Weights of a small image denoising autoencoder.
Model: 2.97M parameters, 48-pixel images, encoder arch resnext, encoder norm batchnorm, encoder activation elu, encoder depths [2, 5, 5], encoder widths [128, 256, 512], decoder norm batchnorm, decoder activation silu, decoder widths [32, 64, 96].
Rows from block 11 of the encoder of a small image denoising autoencoder, named by matrix and row number. Rows with one number belong to one channel. Each number is 200 + 20 x the weight over its row's rms, rounded and kept within 0 to 999. All counts start at 0.
After each channel's rows are labels from the 100 images, of 14848, where the channel reaches its highest value: "strongest on" is what is common among them; "patch colour" is the nearest of a few named colours to the mean colour under the peak. Only what is clearly more common there than usual is listed. The data: photos of plants, animals and fungi (iNaturalist). In brackets: how many of the 100, against the usual share in percent.
# convs1: grouped (16 groups) 3x3 conv (encoder.blocks.11.convs.1.weight, 256x16x3x3, each kernel summed), inputs within the group 0-15
# convs2: expand pointwise conv (encoder.blocks.11.convs.2.weight, 512x256x1x1, transposed), outputs 0-127

convs1.169,184,218,176,190,188,237,211,174,228,180,205,171,206,195,228,198
convs2.169,213,224,200,206,267,211,223,206,177,205,191,227,210,203,216,209,209,202,190,224,225,198,190,162,223,167,207,215,177,239,208,171,179,212,174,172,179,230,183,147,167,201,187,202,179,233,203,187,235,201,203,208,190,212,243,203,204,185,206,167,196,215,179,190,214,196,216,232,217,187,218,229,169,195,176,183,170,191,195,183,180,228,219,181,204,171,184,218,198,206,220,215,242,207,208,172,207,178,189,177,220,199,177,243,184,188,230,195,177,218,210,200,201,196,192,230,182,191,179,185,236,207,201,173,191,205,199,195
strongest on: class Aves (83 vs 55.1)
patch colour: grey (95 vs 47.7)

convs1.15,158,183,210,185,200,195,219,169,182,182,207,209,161,187,199,186
convs2.15,213,248,178,220,195,201,201,167,203,204,181,195,208,197,194,199,238,207,179,182,210,210,215,221,196,193,203,203,229,193,212,207,182,217,161,193,191,188,204,201,212,249,194,233,246,179,200,197,205,230,176,201,176,238,206,202,241,231,171,195,198,214,202,183,203,187,223,202,180,192,230,189,231,229,224,204,235,186,183,211,189,178,197,187,159,227,199,245,223,172,228,180,185,205,189,227,188,200,183,209,207,178,225,181,187,198,191,156,191,172,166,192,242,192,178,217,219,204,195,224,181,186,232,208,204,214,202,162
strongest on: order Passeriformes (59 vs 25)
patch colour: white (63 vs 6.3)

convs1.107,192,178,232,204,213,225,209,223,226,162,200,227,217,192,198,216
convs2.107,160,207,206,178,201,223,202,168,163,194,226,205,228,156,180,208,186,175,197,180,209,219,192,205,219,182,203,237,198,197,187,216,174,181,202,218,223,207,214,194,197,199,182,210,212,177,234,183,196,223,185,202,222,212,203,203,194,198,211,226,179,216,220,203,217,177,225,190,214,229,209,176,193,189,202,228,186,222,185,168,214,206,197,200,198,186,213,223,201,281,190,217,213,188,230,188,205,203,251,209,209,201,213,194,190,204,195,164,205,184,194,206,180,221,194,191,211,176,207,183,178,180,246,187,165,191,240,208
strongest on: phylum Arthropoda (76 vs 30.8); class Insecta (75 vs 29.2); order Lepidoptera (47 vs 13.7)
patch colour: pink (32 vs 10.7)

convs1.188,196,202,189,228,234,193,218,221,207,168,178,219,207,180,234,206
convs2.188,243,234,210,228,204,212,190,240,209,225,197,193,207,178,170,196,197,228,226,182,209,219,210,207,212,204,248,161,162,194,187,203,208,206,208,228,179,188,211,238,197,218,186,165,196,185,214,199,217,188,175,195,224,177,197,242,201,215,196,210,145,218,221,174,207,191,211,174,186,193,190,199,218,157,209,186,218,225,212,184,233,208,207,209,185,224,188,173,211,168,191,222,222,190,182,200,181,192,230,171,161,214,203,184,261,172,202,216,212,185,205,206,214,229,215,160,241,206,205,165,179,179,190,214,163,187,220,228
strongest on: class Insecta (62 vs 29.2); phylum Arthropoda (62 vs 30.8); order Lepidoptera (36 vs 13.7)
patch colour: pink (45 vs 10.7)

convs1.71,221,201,189,214,207,194,243,236,232,202,167,191,191,211,205,204
convs2.71,182,204,172,189,215,231,255,241,231,211,213,196,203,204,180,197,218,193,183,219,222,185,210,180,224,228,192,252,188,171,194,194,209,159,209,195,194,192,203,201,192,132,188,193,226,201,205,199,224,188,253,218,160,222,172,177,233,206,216,205,193,230,191,200,198,194,266,187,232,220,191,176,187,181,222,188,192,188,202,236,211,210,196,192,201,193,205,229,199,241,205,188,211,198,154,216,180,213,211,177,171,173,208,221,176,251,222,198,204,186,200,216,191,198,204,199,204,202,204,198,212,224,227,221,234,194,210,207
strongest on: order Passeriformes (59 vs 25)
patch colour: white (63 vs 6.3)

convs1.207,223,170,208,225,183,194,215,182,210,198,178,240,196,196,215,169
convs2.207,181,197,181,187,200,182,230,237,172,227,209,192,162,205,217,206,178,161,166,204,167,210,197,238,196,183,186,188,170,166,206,213,188,230,218,196,222,162,208,180,177,206,187,180,198,166,195,198,200,195,181,189,211,218,212,204,165,200,131,189,216,226,188,168,200,184,211,232,179,237,224,235,208,199,152,228,212,156,202,173,197,221,196,182,167,212,173,204,224,175,195,192,180,237,238,195,222,181,197,177,170,183,187,218,203,147,192,228,207,169,214,228,191,212,195,177,203,211,221,228,216,168,183,196,172,173,182,222
strongest on: order Lepidoptera (32 vs 13.7)
patch colour: black (95 vs 4.3)

convs1.136,197,213,201,209,220,148,209,194,159,222,189,197,219,191,207,213
convs2.136,206,232,202,179,200,198,158,177,191,174,196,196,194,192,192,189,211,203,179,183,199,204,221,197,209,205,204,211,202,192,200,187,200,187,163,216,215,215,175,233,209,213,227,175,196,207,205,206,183,191,180,163,225,187,195,195,251,159,205,216,192,207,215,200,208,214,207,185,217,219,198,208,192,168,187,217,226,199,218,189,208,190,195,209,156,185,219,181,191,217,190,186,204,189,201,195,201,190,179,152,202,216,191,210,205,213,209,179,189,188,166,192,188,226,168,201,208,225,203,208,203,211,207,238,212,215,185,169
strongest on: order Passeriformes (50 vs 25)
patch colour: white (73 vs 6.3)

convs1.10,212,194,202,195,177,238,208,220,164,219,185,205,205,183,235,219
convs2.10,261,213,209,234,190,209,226,179,175,253,171,229,191,173,210,204,181,221,222,183,183,171,223,192,224,208,175,177,183,222,214,211,196,207,202,188,198,231,192,226,209,236,181,211,221,196,177,187,258,160,209,193,212,173,252,226,182,216,219,206,227,203,197,226,173,190,205,203,243,208,221,199,220,156,230,201,194,194,184,206,191,197,217,207,177,212,186,178,178,204,191,189,214,199,179,189,199,213,220,213,208,199,202,237,203,196,196,201,223,202,173,171,207,179,183,223,169,218,205,189,173,204,192,205,181,231,209,209
strongest on: class Insecta (72 vs 29.2); phylum Arthropoda (72 vs 30.8); order Lepidoptera (43 vs 13.7)
patch colour: pink (34 vs 10.7)

convs1.97,181,197,206,209,163,160,187,204,191,193,207,177,178,189,235,183
convs2.97,214,237,218,182,189,219,193,192,240,196,210,226,213,204,203,186,206,212,173,195,182,225,192,220,216,220,166,203,176,225,194,230,204,199,228,183,206,184,190,220,220,227,210,218,203,201,227,179,163,229,184,197,210,206,190,204,215,207,195,223,180,195,202,194,220,255,204,169,237,182,183,209,215,207,182,219,177,198,200,179,187,191,191,219,223,163,148,200,219,200,174,187,192,240,213,231,199,237,200,159,190,221,201,183,194,210,156,225,217,198,217,216,203,155,237,208,226,182,205,227,214,187,207,216,195,184,174,196
strongest on: class Aves (84 vs 55.1); order Anseriformes (33 vs 5.5); family: Anatidae (33 vs 5.5)
patch colour: grey (81 vs 47.7)

convs1.12,198,254,229,183,194,197,216,219,182,182,200,213,227,198,209,208
convs2.12,204,187,220,185,225,235,185,217,209,169,202,232,192,169,163,190,165,197,173,209,225,150,178,212,197,199,194,226,204,220,184,154,211,207,181,191,219,195,202,189,179,201,191,185,244,174,207,225,192,222,213,189,189,235,167,201,220,207,188,172,192,189,176,223,172,229,183,189,198,175,196,230,215,178,182,194,207,240,197,200,214,230,222,222,219,172,173,186,217,182,181,172,192,186,210,205,199,178,184,173,175,208,234,177,197,178,204,189,165,238,203,201,206,203,203,222,175,163,215,198,224,212,196,212,185,179,242,214
strongest on: class Aves (84 vs 55.1); order Passeriformes (50 vs 25)
patch colour: white (36 vs 6.3)