Weights of a small image denoising autoencoder: trained on photos of plants, animals and fungi (iNaturalist).
Rows from block 9 of the encoder of a small image denoising autoencoder, named by matrix and row number. Rows with one number belong to one channel. Each number is 500 + 40 x the weight over its row's rms, rounded and kept within 0 to 999. All counts start at 0. Numbers have three digits each.
After each channel's rows are labels from the 100 images, of 14848, where the channel reaches its highest value: "strongest on" is what is common among them. Only what is clearly more common there than usual is listed. The data: photos of plants, animals and fungi (iNaturalist).
# convs1: grouped (16 groups) 3x3 conv (encoder.blocks.9.convs.1.weight, 256x16x3x3), inputs within the group 0-15, a 3x3 kernel for each
# convs2: expand pointwise conv (encoder.blocks.9.convs.2.weight, 512x256x1x1, transposed), outputs 0-170

convs1.204:501501507451512599493567502468482499480546496500543510505436497499530574522497493483474500487534622474499489528479500452438487517475531484479495463496519524460475481501507584535537535508528545635475478402506510549519476497478517540544505491429495511509595600529522565471495477514498450490487487475471558502539435597488458488485575503427518479505561496487463508488568515492486496497484474495641550495493503532560507534499505515564489
convs2.204:551533480478479483492520523564508476503479504524564464543571469577485509482461477450497499602491440466519485529511496606480480609480563537477584530537500451503432559508512505475551473493560602525493595442446537530567574540477551503494547486526486479496551511458447492506505460480455541509499558496507566573467505496501526469523503472511484479433521509523551454501447476523515532481460571547541513558491531450550442451499515521505519468514525440488538477558514475467479492565483484502516464501502489533539433532503
strongest on: phylum Arthropoda; class Insecta

convs1.123:515503502497519473473517461533457476499471529494434484514594517508387551502540479448526478520577458494472462509508463469478449520496501474484512475505507487555510491417478491610536455539498447511472516590486488512489505521516448454586483495557512454487534497439548499495485462447513533502519500521497549485488470459498551530501502490580462503499438514504458532486341534508491498533525515520634498496553543527552493498502583493570560
convs2.123:506511497463541459516481514462478540516543507514377512516496504498519514435552519441447524473520515544472503521544507468452555466489486528541506473420488552427542563562463524505469488532501439492440542472519443539434519485525434563489454420522482523514465524515463444514467410534480478514432456529516495516474477511458503441409522514500510519499432528532503521493457526474474534537463466453412502520424496514490550504515441533518466467519426507535481498584474495436535540498453525526574495502465457501459485430532
strongest on: phylum Arthropoda; class Insecta

convs1.240:496517457566597567510521498497491513478513614432556524471532525573403536528537519497522478491519541481519522474455485499569498491511450503501553596486476447514511476545521414450519463477547536421539497492473520482480496548494458535514461520499501433533525577533534439522583535501575405493490495429516473499463445505509543528473449488467494451520470498475456520613516517524489521440467492471476475494544537495485480455465503482430515
convs2.240:488547587543509505501488433517465515481517492508499486547534481465527509501457533431589471495526562544531541465492501521430438508538552594483576484464507510519494516487515489430462488479522539542528468608518471529559512529510495560439429491433484478437484475531507484483445505455512556509487537448572491417454461433506501548547512439555654485539455567519492466479479525475503525493497502466518542501446526512564426479472554576504537481495550514488451498424501569523437451546474485447541549517453481550450519499508
strongest on: phylum Arthropoda; class Insecta; order Lepidoptera

convs1.74:507509533497447507521480525532494524467551502530470524521509544497468481538522524550531543528581570497450577524456474540517563513467485461476512460477462476482528484537546509538543511500527504490488444566452491482510426456501511514620498554568487489475532503536526532484433429498511410468524488481466407475514435471500414474500465487459438556451423516528528500487472411492581560574489542520499434478457472482543515514544559446562524
convs2.74:478430432440541449501524557549489479483469565413536490487506507543458516490516516444506480548617492493412480504452459519465491520539502420542448550423547453474535481606612532503455503486507456554542530534524449541555547543470541462532502534596436508468519446536503489428443535514490482570495482554562476435450464498464556511517505495448497485526437472496479473442488480468466544507484446535457488485461464485496459474484462574444473532442463562492445521475475470479501524545494418561427492534528470512538516530506
strongest on: class Aves

convs1.36:519523521546462542499463522501512487586497440480503511528455469541500487501589499495554528502507532505519472537533490424506471512518517499476480478535549478355461465557458457541555523466487523419505579578556464440544539470500481454481518537494503504489471498521499444491545517464469481436513634492491516499442470429472525473440526542514414480508564589512492479401476443434485520498523508523540513511543490443486490473538459490503488
convs2.36:517445465501534491497512469416505510523492451514407469553553479532461508568466528563445440487554528516522503484521563495597514536535485563543447509485556459499554496513516511520505508501473475506496559435499453530503495459529564514417513532502483491541483501486515509525462460521537570470554460517456536454485434467534482412494525578562590509509585448475542497538527532572451497552490530469553471457567527496463510485550571498493522516520447580506543522484527450494541510556446533519515531477536450492479453493516
strongest on: order Anseriformes; family: Anatidae

convs1.118:528455460456397476495470442509449459488613520476429507525523532527497539528514511555509496524487450513522487492528499449454537494461462480532503547456520522442477550575538542460473522569494537503500497567519469522529523508513521558497485511514487477459487530450503540457551533575544516499494496538544519512476611473524509491498479539512569525509553466474563560552497469536448456517522482443399535558648502462462489567519513485503458
convs2.118:537553550523475500485556530528487473424547513454401492493516433446534490547494502539530574488492451410520458520497589554497501517484497503486567518504484533435414470430451509427500453520497481464546499522460400429514481472518467488500458522503521469491475453521411535492527462487450503423478498479455533520528478485517558393550584521373475515483493493504433485493541500548465575507525458500477480522476519435459533507531522525537587574487472475460533502467472480469518416505545510516504468438475460514469424539505
strongest on: phylum Arthropoda; class Insecta

convs1.0:485493490487607500497506504493494505502421464507526522482455483503521461479476484507448490460620546484541537508546506512469525515511510516371473529546477513519506496510488466445407494450500483470485478380445494479488508453463507642572499510473502454501503508479506503489484520510492516465503487505510558514516646510476492488493499506511365510500481499487469491494513460488485489481578513476565497527469499499456461458378487481512509
convs2.0:470517534460509502509500506544418461477491470486509481539515528525489586403487469480416558505466495463536534507518560465560562308531509444432463473559449454511506457524509487526425559459498501432500388542441409452466533435455478493474477433574538511549481511496519505515513534495472467511447470447479482512555502549478529537495547527478460511442437511477484461513472493504458473535510478530479480531477469458407546501514480456544509494529483555469523426490465527503494422524499487505468539389530463468361464481390
strongest on: order Passeriformes

convs1.97:486559536416507534479404516481511540504580529522502508473447478501611495540423418496513506537586519540594496469508527464549488511440517485494473547520516430470510511443537502542460494542550489499523473472533503525523472518465519518442524523466494553490508432464486531511530494434518524521478516494509497503528567473479526492457522511532400550427474514485511513559470548525495472468485497460502452509416513504351522497441553490482567
convs2.97:484529498524497512548509471395514467496479492477416487495527519476530499528460468469538592483476586494531541439436499459448571525451440465466480455540522508517604599485510517458462514483537402544466477491400502507464472582455471469495506519588536487529560528467484430455464563510483524521505470463498519509528487479474490443536503527453492518522517432530526505596549450534422479545504514556532451448457485537575531489534459474492517549497438475535518513562445491459521429546437478518518490503455481477489461516445
strongest on: order Passeriformes

convs1.113:463434510507492596517477456508444517470465564511484537496537516510497476431530500494466495438548527430422479556502497518565528455494496475479496504466405537520471540518448582427489471529501414543496477496461458428483556518429510606431495567500483560515498517456476524537500572477538533526531479451477425462486531450517449499495483521504512504441457496431507491443482396528515529476447505533522503483510478453480510436505502447451538
convs2.113:507492501525526549456422558538444527468530512458538529534468509474535600534443493524448488531494508515530489460495493521459575557491379507454549516583534527540460590498455559481453531494545480486465533429520487563477551506487478492509501533531529455482481527456531482542456504515452545545509451491519525580522491630536574513528484514601478444488551504449430442539529504547542551530489545489526488469534466508555521447458517517530499481538526561517525513436473484538475520539521504443525506445503569536515507507483
strongest on: class Insecta; phylum Arthropoda

convs1.43:491486495543530479504583519531585516475386476505506514500465517486543446505587498523484532511569599543501549491464516526504503490448482477544469517513484498503450512491501573499600463488502512548488483490466463483476477470466433409427520583528529524465512550535501499476475427498507606495495500455503475492480541467538475469521588472566455484503544526480499484523601495492452487466534512539385540531468505517474510521453488550560530
convs2.43:486638503500489508489441557547443512464505493496455512471535472551577503462466518497493535597506494505523514503504504489471573470496407533457451449493453625522442536541501429566506465522491526499423523523530516486504389505543423442527510521481487460507545512576575539563448514515486542512514515467453488548522492536509520552437509416549395585502505530487474481469501497489546456541544506494539426512524488477468490534449526561478467465456504534429502486512473491519512494528532517540510547459495482491534489497496
strongest on: order Anseriformes; family: Anatidae

convs1.94:536550473588455482526480494506488462465577530478486479475554460564414496446514521510494505554547522526505491484562549495605493524553526525484534470482456524515482533512483393498457495429505525476494458481533486524509493525505512432485526508559561498481459472463539463463542414512497383564536499502469532459502436544485486539518474485446410615532558497477549511433447481503528522490425567533486526502492496501488511523545440477494469
convs2.94:510564493487514561461466459466484506474497489527575467504497497488501487452505570443575554426489458519473524520532483532528509476512549531520397534464574483479462515503518551535511455472514523515481508568521489429526486449545493499454504487514514467401488440459501481529533505501535556532408432502501516462513493476466504521470449569580494517530496578564425491567542526564510546480493441495514522379483592539507519498544481503497480441511432520492482487475535422473484484529455559471477478446551475531503577519536
strongest on: class Insecta; phylum Arthropoda; order Lepidoptera

convs1.116:459435494481483402491421479493459490516442448468430473494493494567475552497482487525526512509557447482506489479439512478485519497534502508516510487489543483514477513520489521504561479480506581541531567509564494421486473510529470434531446502522502455490492453509526533508508512532448547552519489510477476474512441521522555482542486504520325530525490534481481499499395511515438467477461510538573567480556502528471491567646488506501456
convs2.116:495524506425502566525547466392462556475465498463507488542622538514461523446504532611485574490496497528462551511513501501523504468561513458436429523490536525552590498523521539523496458467508494444498478507404559497475546478543496548541539466484509512488447453497489472485474538561454582503482523502516486461474456520451475488471494513453526508484445515532505505512534592378429447472469461553489608530489522511516530529509508494551499494526429541519453434457537556505452572514520446442565446545459564549488485436462
strongest on: phylum Arthropoda; class Insecta

convs1.196:481530489470584444511414496477483468478546461518454492514535548474490535532539500500561495470449394551536498491525531544418549503499479513563498476519533470512474525466543483485566494463487468515480435550434491544470552477514490553509465502554484512485512641492476527516471478480482515553453460516477432447471477534505494502464535517484473549461475471485537471479563549447534479458490487526616482522541477463411471478625458463523489
convs2.196:516524521542477465512520499551547493499467554489514435511606518527544477494521501459488555603499466509468492511565510483498481529519577470485504503375500505470477503466481462499481516496481585483490486535457516573518505502482549468457486490484497521489471478497438468516462508489491478505544436503462580489551472518464450407451419467555462478431519518457533553540603533498500499457455545508485463558512486487523473462526489535494520517426497480557478505496439505499504499516543442535531510518552537568506444500573
strongest on: class Insecta; phylum Arthropoda; order Lepidoptera

convs1.85:490481461487433544495479490531536507556643567468506473551472516430465521520525524488535503462574547440466493462459479444401439497473527513467474443434475510502458476497458509573460485395529492491549506483498454444492477487450514523497496427497504462448472486560534530509535504486493468547474471452537490543477515444574533467487488506501372498522589497533464445549581492481514476473506483541525485456503440510470480509514515491475448
convs2.85:568557491482524510525544446396481482523440498453499445474484485543509489534538463464525522576562541485459534553517551501525501526487451494516480474451534498500451461532540527526486511481441469451504484562528432449489560459494567467542532487481493622499481385501483451427549490476498517502513484538472468428479505510412504514471522482511513555522495485576486448560479468465513419524476551526472481487518429522473490421570503472475499576482469513512489525484440524485540477583465557504463507544527431478486443475524
strongest on: class Aves

convs1.42:503464510505492412540475454546490502499489462518497499505508512516509540495542501485496524412570471457468502483489499538435441513473454470505505530515564460592471464526496601525474541514483478535544507517507507526470507484479501571452436496502506592544582484602523570498466537571479494541464532500464433456440368465494508461530527504576520516510478480509520513475550487551574475512503440408484516473492496451453516505547527502588479
convs2.42:497566561526498499492525513525509554495492493469499561486448473488519461493534503508544473465534534465515502482457485436551486474450484485441450510461530503476523558499521498495446503546411478497517502475481509601514437597511514472469500465534503460488548484517468549560467479515501511520455489481448460532519474415552499448488559526420537467481478437509510539507509518500470505480495502448490479451417511533458543496569575447502447461493493418511515539512549497459482455471545500514471493452470498486518551545404
strongest on: phylum Arthropoda; class Insecta; order Lepidoptera