Weights of a small image denoising autoencoder.
Data: trained on photos of plants, animals and fungi (iNaturalist), 77898 training examples, 12.8 epochs.
Rows from block 10 of the encoder of a small image denoising autoencoder, named by matrix and row number. Rows with one number belong to one channel. Each number is 500 + 50 x the weight over its row's rms, rounded and kept within 0 to 999. All counts start at 0. Numbers have three digits each.
After each channel's rows are labels from the 100 images, of 14848, where the channel reaches its highest value: "peak at" is the part of the image that holds the peak. Only what is clearly more common there than usual is listed. The data: photos of plants, animals and fungi (iNaturalist).
# convs1: grouped (16 groups) 3x3 conv (encoder.blocks.10.convs.1.weight, 256x16x3x3, each kernel summed), inputs within the group 0-15
# convs2: expand pointwise conv (encoder.blocks.10.convs.2.weight, 512x256x1x1, transposed), outputs 0-127

convs1.120:498450426489375586451502470551496533475505533484
convs2.120:525443528463502556483514475484465443450558433519494505481495379484531558501493603529632634586576550509475494540580540554609481426492535525612481555428507528467482545476452458442653545540379514436476515439511475475504439553440495505551450534434534462436484546581536568418614448531493548523545527421534537423539496464500547575564475504418515511542493536394531415505487572412440438549456
peak at: top left

convs1.64:437443540511580498529500621549551497504542544478
convs2.64:443453500531491470504546566541401554517512591414521438357498542481479412478592572620480583429532465553442538487459447606461476472528547525426491562492547517526520528525515504509503513455529522347423487541486558499476490465435605602572529537536447587548396530445534510441499472523467416565505376628430543494512521456501486468540469546534513530461577466549524547483562515501516416504516
peak at: centre

convs1.117:448514461596398533532549467558512475502506578489
convs2.117:520463478541527538465465539462455464577506511454516529478542456432542550542543512448452519500511477465517573492405429474508538468561506476563471455542495620545532466468514466551513549456487442408393483475529563476492544523575514456497511516530469427540444502464504445557513490493450535554547549541547506461502562551452566481489555577482513590450532451442459507480598508523399515472436
peak at: top right

convs1.170:600453500480576517450538507442429465572525457510
convs2.170:461565453530539535503515539522433522479450430466418460513576480468536431542529487553494472427527531466433365507400431499449556501510514473485422558597544432480502434551482521389527448509442522424460525477574567475549522488463491480492488571517461497441492473525456559403550544475483545491449516551511506506554383615546574545507546495429457469447405483505516420509451526399425552468480
peak at: centre

convs1.197:432503512472411484476410543499596485563476468479
convs2.197:429495580504514449502544486505494480506524531458540462506509595457486500520463459483505492429392546557423588479510527575534487452519489444469455476464484410533480572491475487461401489575490505507517461550497486559492430477486518522556547468503515575518580638536409503570576422550534483493591483508553559480491485529392575526541599506496489491535462496456434434541504335623399523476483
peak at: middle right

convs1.24:462464495541446497493482485633538481459519439582
convs2.24:470494549485475454468501434533460472512557548506613486365523535452543466525513543477541480342451557579568419511584476587570570563518523546593469518548411583531459532599509534425543469446481573600417490560515486596552493561547443488494543465505395464456443609530532461463510469543516509494534499584496519475479462507587443479490555456581459455479438505443544613522547486447459530546467
peak at: top left

convs1.109:489519484505419547473624480564500579492462522539
convs2.109:451509412531433535507476487509466545553487474475456495524471453527554535435598556460396437441496461461487470444565528440477507495488571467421503517501470451517601493425483461455527513474584521566505472487447550462481486484427534495526450503516528458494516553576401491489458456428526537460597473518605517466463487531416520495540589530380443437509494423362483571586512530503420486550460
peak at: top right

convs1.234:504364524527447553485509435565535455477459491483
convs2.234:490508466508491468617506449400523568481551522341575526539455569459504482443539517478476489487461535539538544482619509515541468540547560529451518647518463526479577504461478476525501458578568485446413514489444605468558498550524564486432522501509397559461513475515500487516532501487342443386608560469559472445554511470430491537434500488539544491476538564474460554503570465546480518450574
peak at: centre

convs1.89:516496444426483540548460566468569507464542593441
convs2.89:527498537525434492455435447519567456416457528564424507555539557513499541463566576462532565467492448449482673569592488464394529388415519546567546518497488482457569559495473556545512410378466591547514533476461528507473434494431551489523476512485497525525536387504509532478491407536476592463552491422538499498447519456501504487522472549464405567526479549460492556538442508446452533412458
peak at: top right

convs1.222:435545376473472500465442517446530511439516444531
convs2.222:523506507502434608549468492512440489452553563465471530500449556534445426527475510539598336479488550561516542458496434494468447502433470510494518453480510468542396512529434524491524498451590591470596555437445382482489526478462473575542510432512509507501541468532516517558526458556489510572466611483457520531545520523447504539571475465558441479577414545596456492399513583449507434454460
peak at: top left

convs1.147:541526442445470499605569504412463488470450491542
convs2.147:528464488498481549508565473492478504531576546505509489522457526492593505514417488640560508584582513510489483386573573497485520521608470478562469450513524633523487435470441519445527478544538485612503551501472496485552551512533477543562442568505455440483523531485463439461561471532503544475424552516558435439621520562496477543476486488495465395516497446496508552471511484458512554404443
peak at: bottom left; top left

convs1.176:540470560518597592521489509521553579475463439498
convs2.176:523530465540473415522541515519483564496441447530453512438450491552584504451404530393467488475526443511474440465480498530519399444513404527481533541519544564536535484489466637488342533450479468528551480454614464526471521484551538433537519489521534499432496503488504558462586412442507519441504472499444524420509444501485505487465564459486492461370329476563494449546557437595438457584488
peak at: middle left

convs1.69:421444540552486513528407506489489481580531529413
convs2.69:537490496484404556535467478606544555551515495534517437464508499485481586522500526383421610434496512636507508473473538509546519536557524429418619544487495620542498554484506526554505394549561569523555488517438577507549537454513427480494527542577473598513512526526550456482515525499458566479438437524508517438570486543529540472572532436480512443533538505570542509476455467535478521441541
peak at: centre

convs1.76:490538526549427495564513420374482457495470508480
convs2.76:435513538497478512549513506525517551451481494433556473467505583566566477456451511482490424428516539433519500445521484575489543490597541474537449436380501527468550509563497511495324501457596508531410507566642606486519569540505577469540594591515468563449479432506449449538444394453575523507495508421526553497425524472398447556506494512526451480519515473529545505438533528409542524556438
peak at: middle left

convs1.171:391413430542452447500451492486514504464536504557
convs2.171:552537390532519489550431502566562517460473459462516460559461574499518487516547548392445476404544480548498468527461504545579501498474510492535464524542468528561473427562522540530521492536498453461526486605535561586510450573519489536451533425464513566542473532498461432473569498465501492486477502571514511534498522471495480533525483531528481468416447462503493467472535526458477437449433
peak at: middle left

convs1.113:499567490483478540480571574576546494564587540467
convs2.113:514511469419498520507451532462503585509479426532506495436409493518571521493493519513470421542493485489550546487477434443547540440645489474507564543507530530498508469486483596453473588415559525512619482467523481497483453448490449471522492465522372440529411493464445600384469380451555521482505494484484460618504465480492517581445477554454392454444474390485443474517541491523450515514539
peak at: top right

convs1.151:534405454462480424499491563582572471505519450518
convs2.151:561519544471568557501541505552543534503380503439514520435516482583605507411518553402498571541579398512513486403566457569534550564526460442470545532564506511624505516531475592499508539482499401526581471521486403459451543509474476447532488615473474527603554543487518535579568498549459571400515507463431490529576514521357550505475501575471494456449545438560474501479471511404468399493501
peak at: middle left

convs1.42:451580404460505498467377461523502466496492492526
convs2.42:439490517432622542469485549443520495459503533465455510508513537582477455521542475594513454559489490480508496511568469482516506466393465451545482490478555426450503512499523544469568451465467539434559510367398477467600419446435552424531530477439467573542540543552482504500441479470418449499564495551453564369460510449549532501587430540500475410453533535482503478444476398495477441474571
peak at: top centre; top right

convs1.241:451542530568504470491560582534451472581413478501
convs2.241:508478431568542465501577484552462445477468514484440496483483520528449517545469547578542502554499490558529371561481636526518574507502516440500530430440551510503607459519531512460584499545497492549527523589516603498468548512488528577552508498405500482532552473553583427459524490509464462530464625539486568555478429473462538452499461520557555519509475497456461466457491517476570470542464
peak at: centre

convs1.196:492546550558522504410537478485562576549533475587
convs2.196:524564489471477499481504534564506516489455589548501504420485494525574558568519451468456567514531563613408427531452440483545441519485523427459573499489579601481503407464526395390474503492511531552657523455484528417516441461489473535423525406524516497511455424456522432464513463499541507543427504540590545489482455428530561481486476504530490458489575495575502523488515500520487519465504
peak at: centre

convs1.178:412509550545375500487484488439453522533540537535
convs2.178:480519534478426515515457570512496544486476563523490520546544550580661536497521552531562443434503499469497543388581499512515457444515447581473500549526522548502429525502510542605522416532459489450476541466517520521461587462538478428538493604499461556442475376499470443523533478530484540407500508449464485593435504498498517509421613507545459523477515453495532586532547553531528435515491
peak at: centre; middle left

convs1.169:563568504464435582548516568506531480432566534520
convs2.169:497512538466571471342480474491531499477507537569451535492506428502506478435485410523488578585480391451482634521544481408491518439518444516541553558430470551558542397462477479548540464454562594502556432507521502471477396568614477520508559495579519570515522507527464468533500548518554463511515475523503469509555515504533511540484532463489579508510588442502528522501553640549466476424603
peak at: top centre

convs1.202:530419480482512525481384477541451522455519457411
convs2.202:554522439525437404545479527541428493536426454498492496422535531463503557488521492584517407438426434594539586423406546526469379450450542565525491446517435445549514615532467530582461380472507492568556463540528472485543460439545475480494519490491554426537529504522465543490548510553531496468595522506433462529429517517674451431579427549528510560416539502547414494496566542508525512456461
peak at: top left; top centre

convs1.239:464451500570429484411520521561541415480514478562
convs2.239:541565570510466534489447485571563570498527516493507495506625540478511444478495534479504633508467394409498435577426443513520465522547576556504473626531522550455372439467544542429516414419496418515459514482571546513496548386523588452526493492438588487426558533417549428568595511493390545570474483526482536594508466432510571499453569462500496536536527509544482472477472394462422465574529
peak at: centre

convs1.93:514583434544430477500467533405449494533515543565
convs2.93:535492528531530445443426439528562479476568500397542481466492524515570558500590498598440505484538405475502469473560476484439544515499494541407490425520505553416462577504458535506481548550517499540446434437478535506470470512444490489454511552513431455370550463483527449546489558487439448488463452402449528560468552472579596375492469512480540499515520500502470409539603423494527518473576
peak at: top left

convs1.53:477376465529518485527570440543513556428510459488
convs2.53:458486456471443576583496527460498446440448469511535521508509578549459445470553443554539481457517493582519579527450565394490565530480445543423493480587550438471458496476476445481445480550489435526552589468497513460513636451504427473414519512468506385537589497576472585555515600437555539428546464447476547520497528426583485497494581558502507495471513557456502473582490482583485553486503
peak at: top left

convs1.154:427529512474510545477608563435435463486554543496
convs2.154:521509531512449446513544426493494499533503556432481491505526560455556573550485586447473456448486444489450531614549475550529516466506566491507467483420480527403552551534445479460453535574470554530520434486545600503497565509464431560514417456512508543572466521481423417537413493540624457473526485491519342544568515452434508497534478530432405429559441564499440428484431405424519517509603
peak at: top left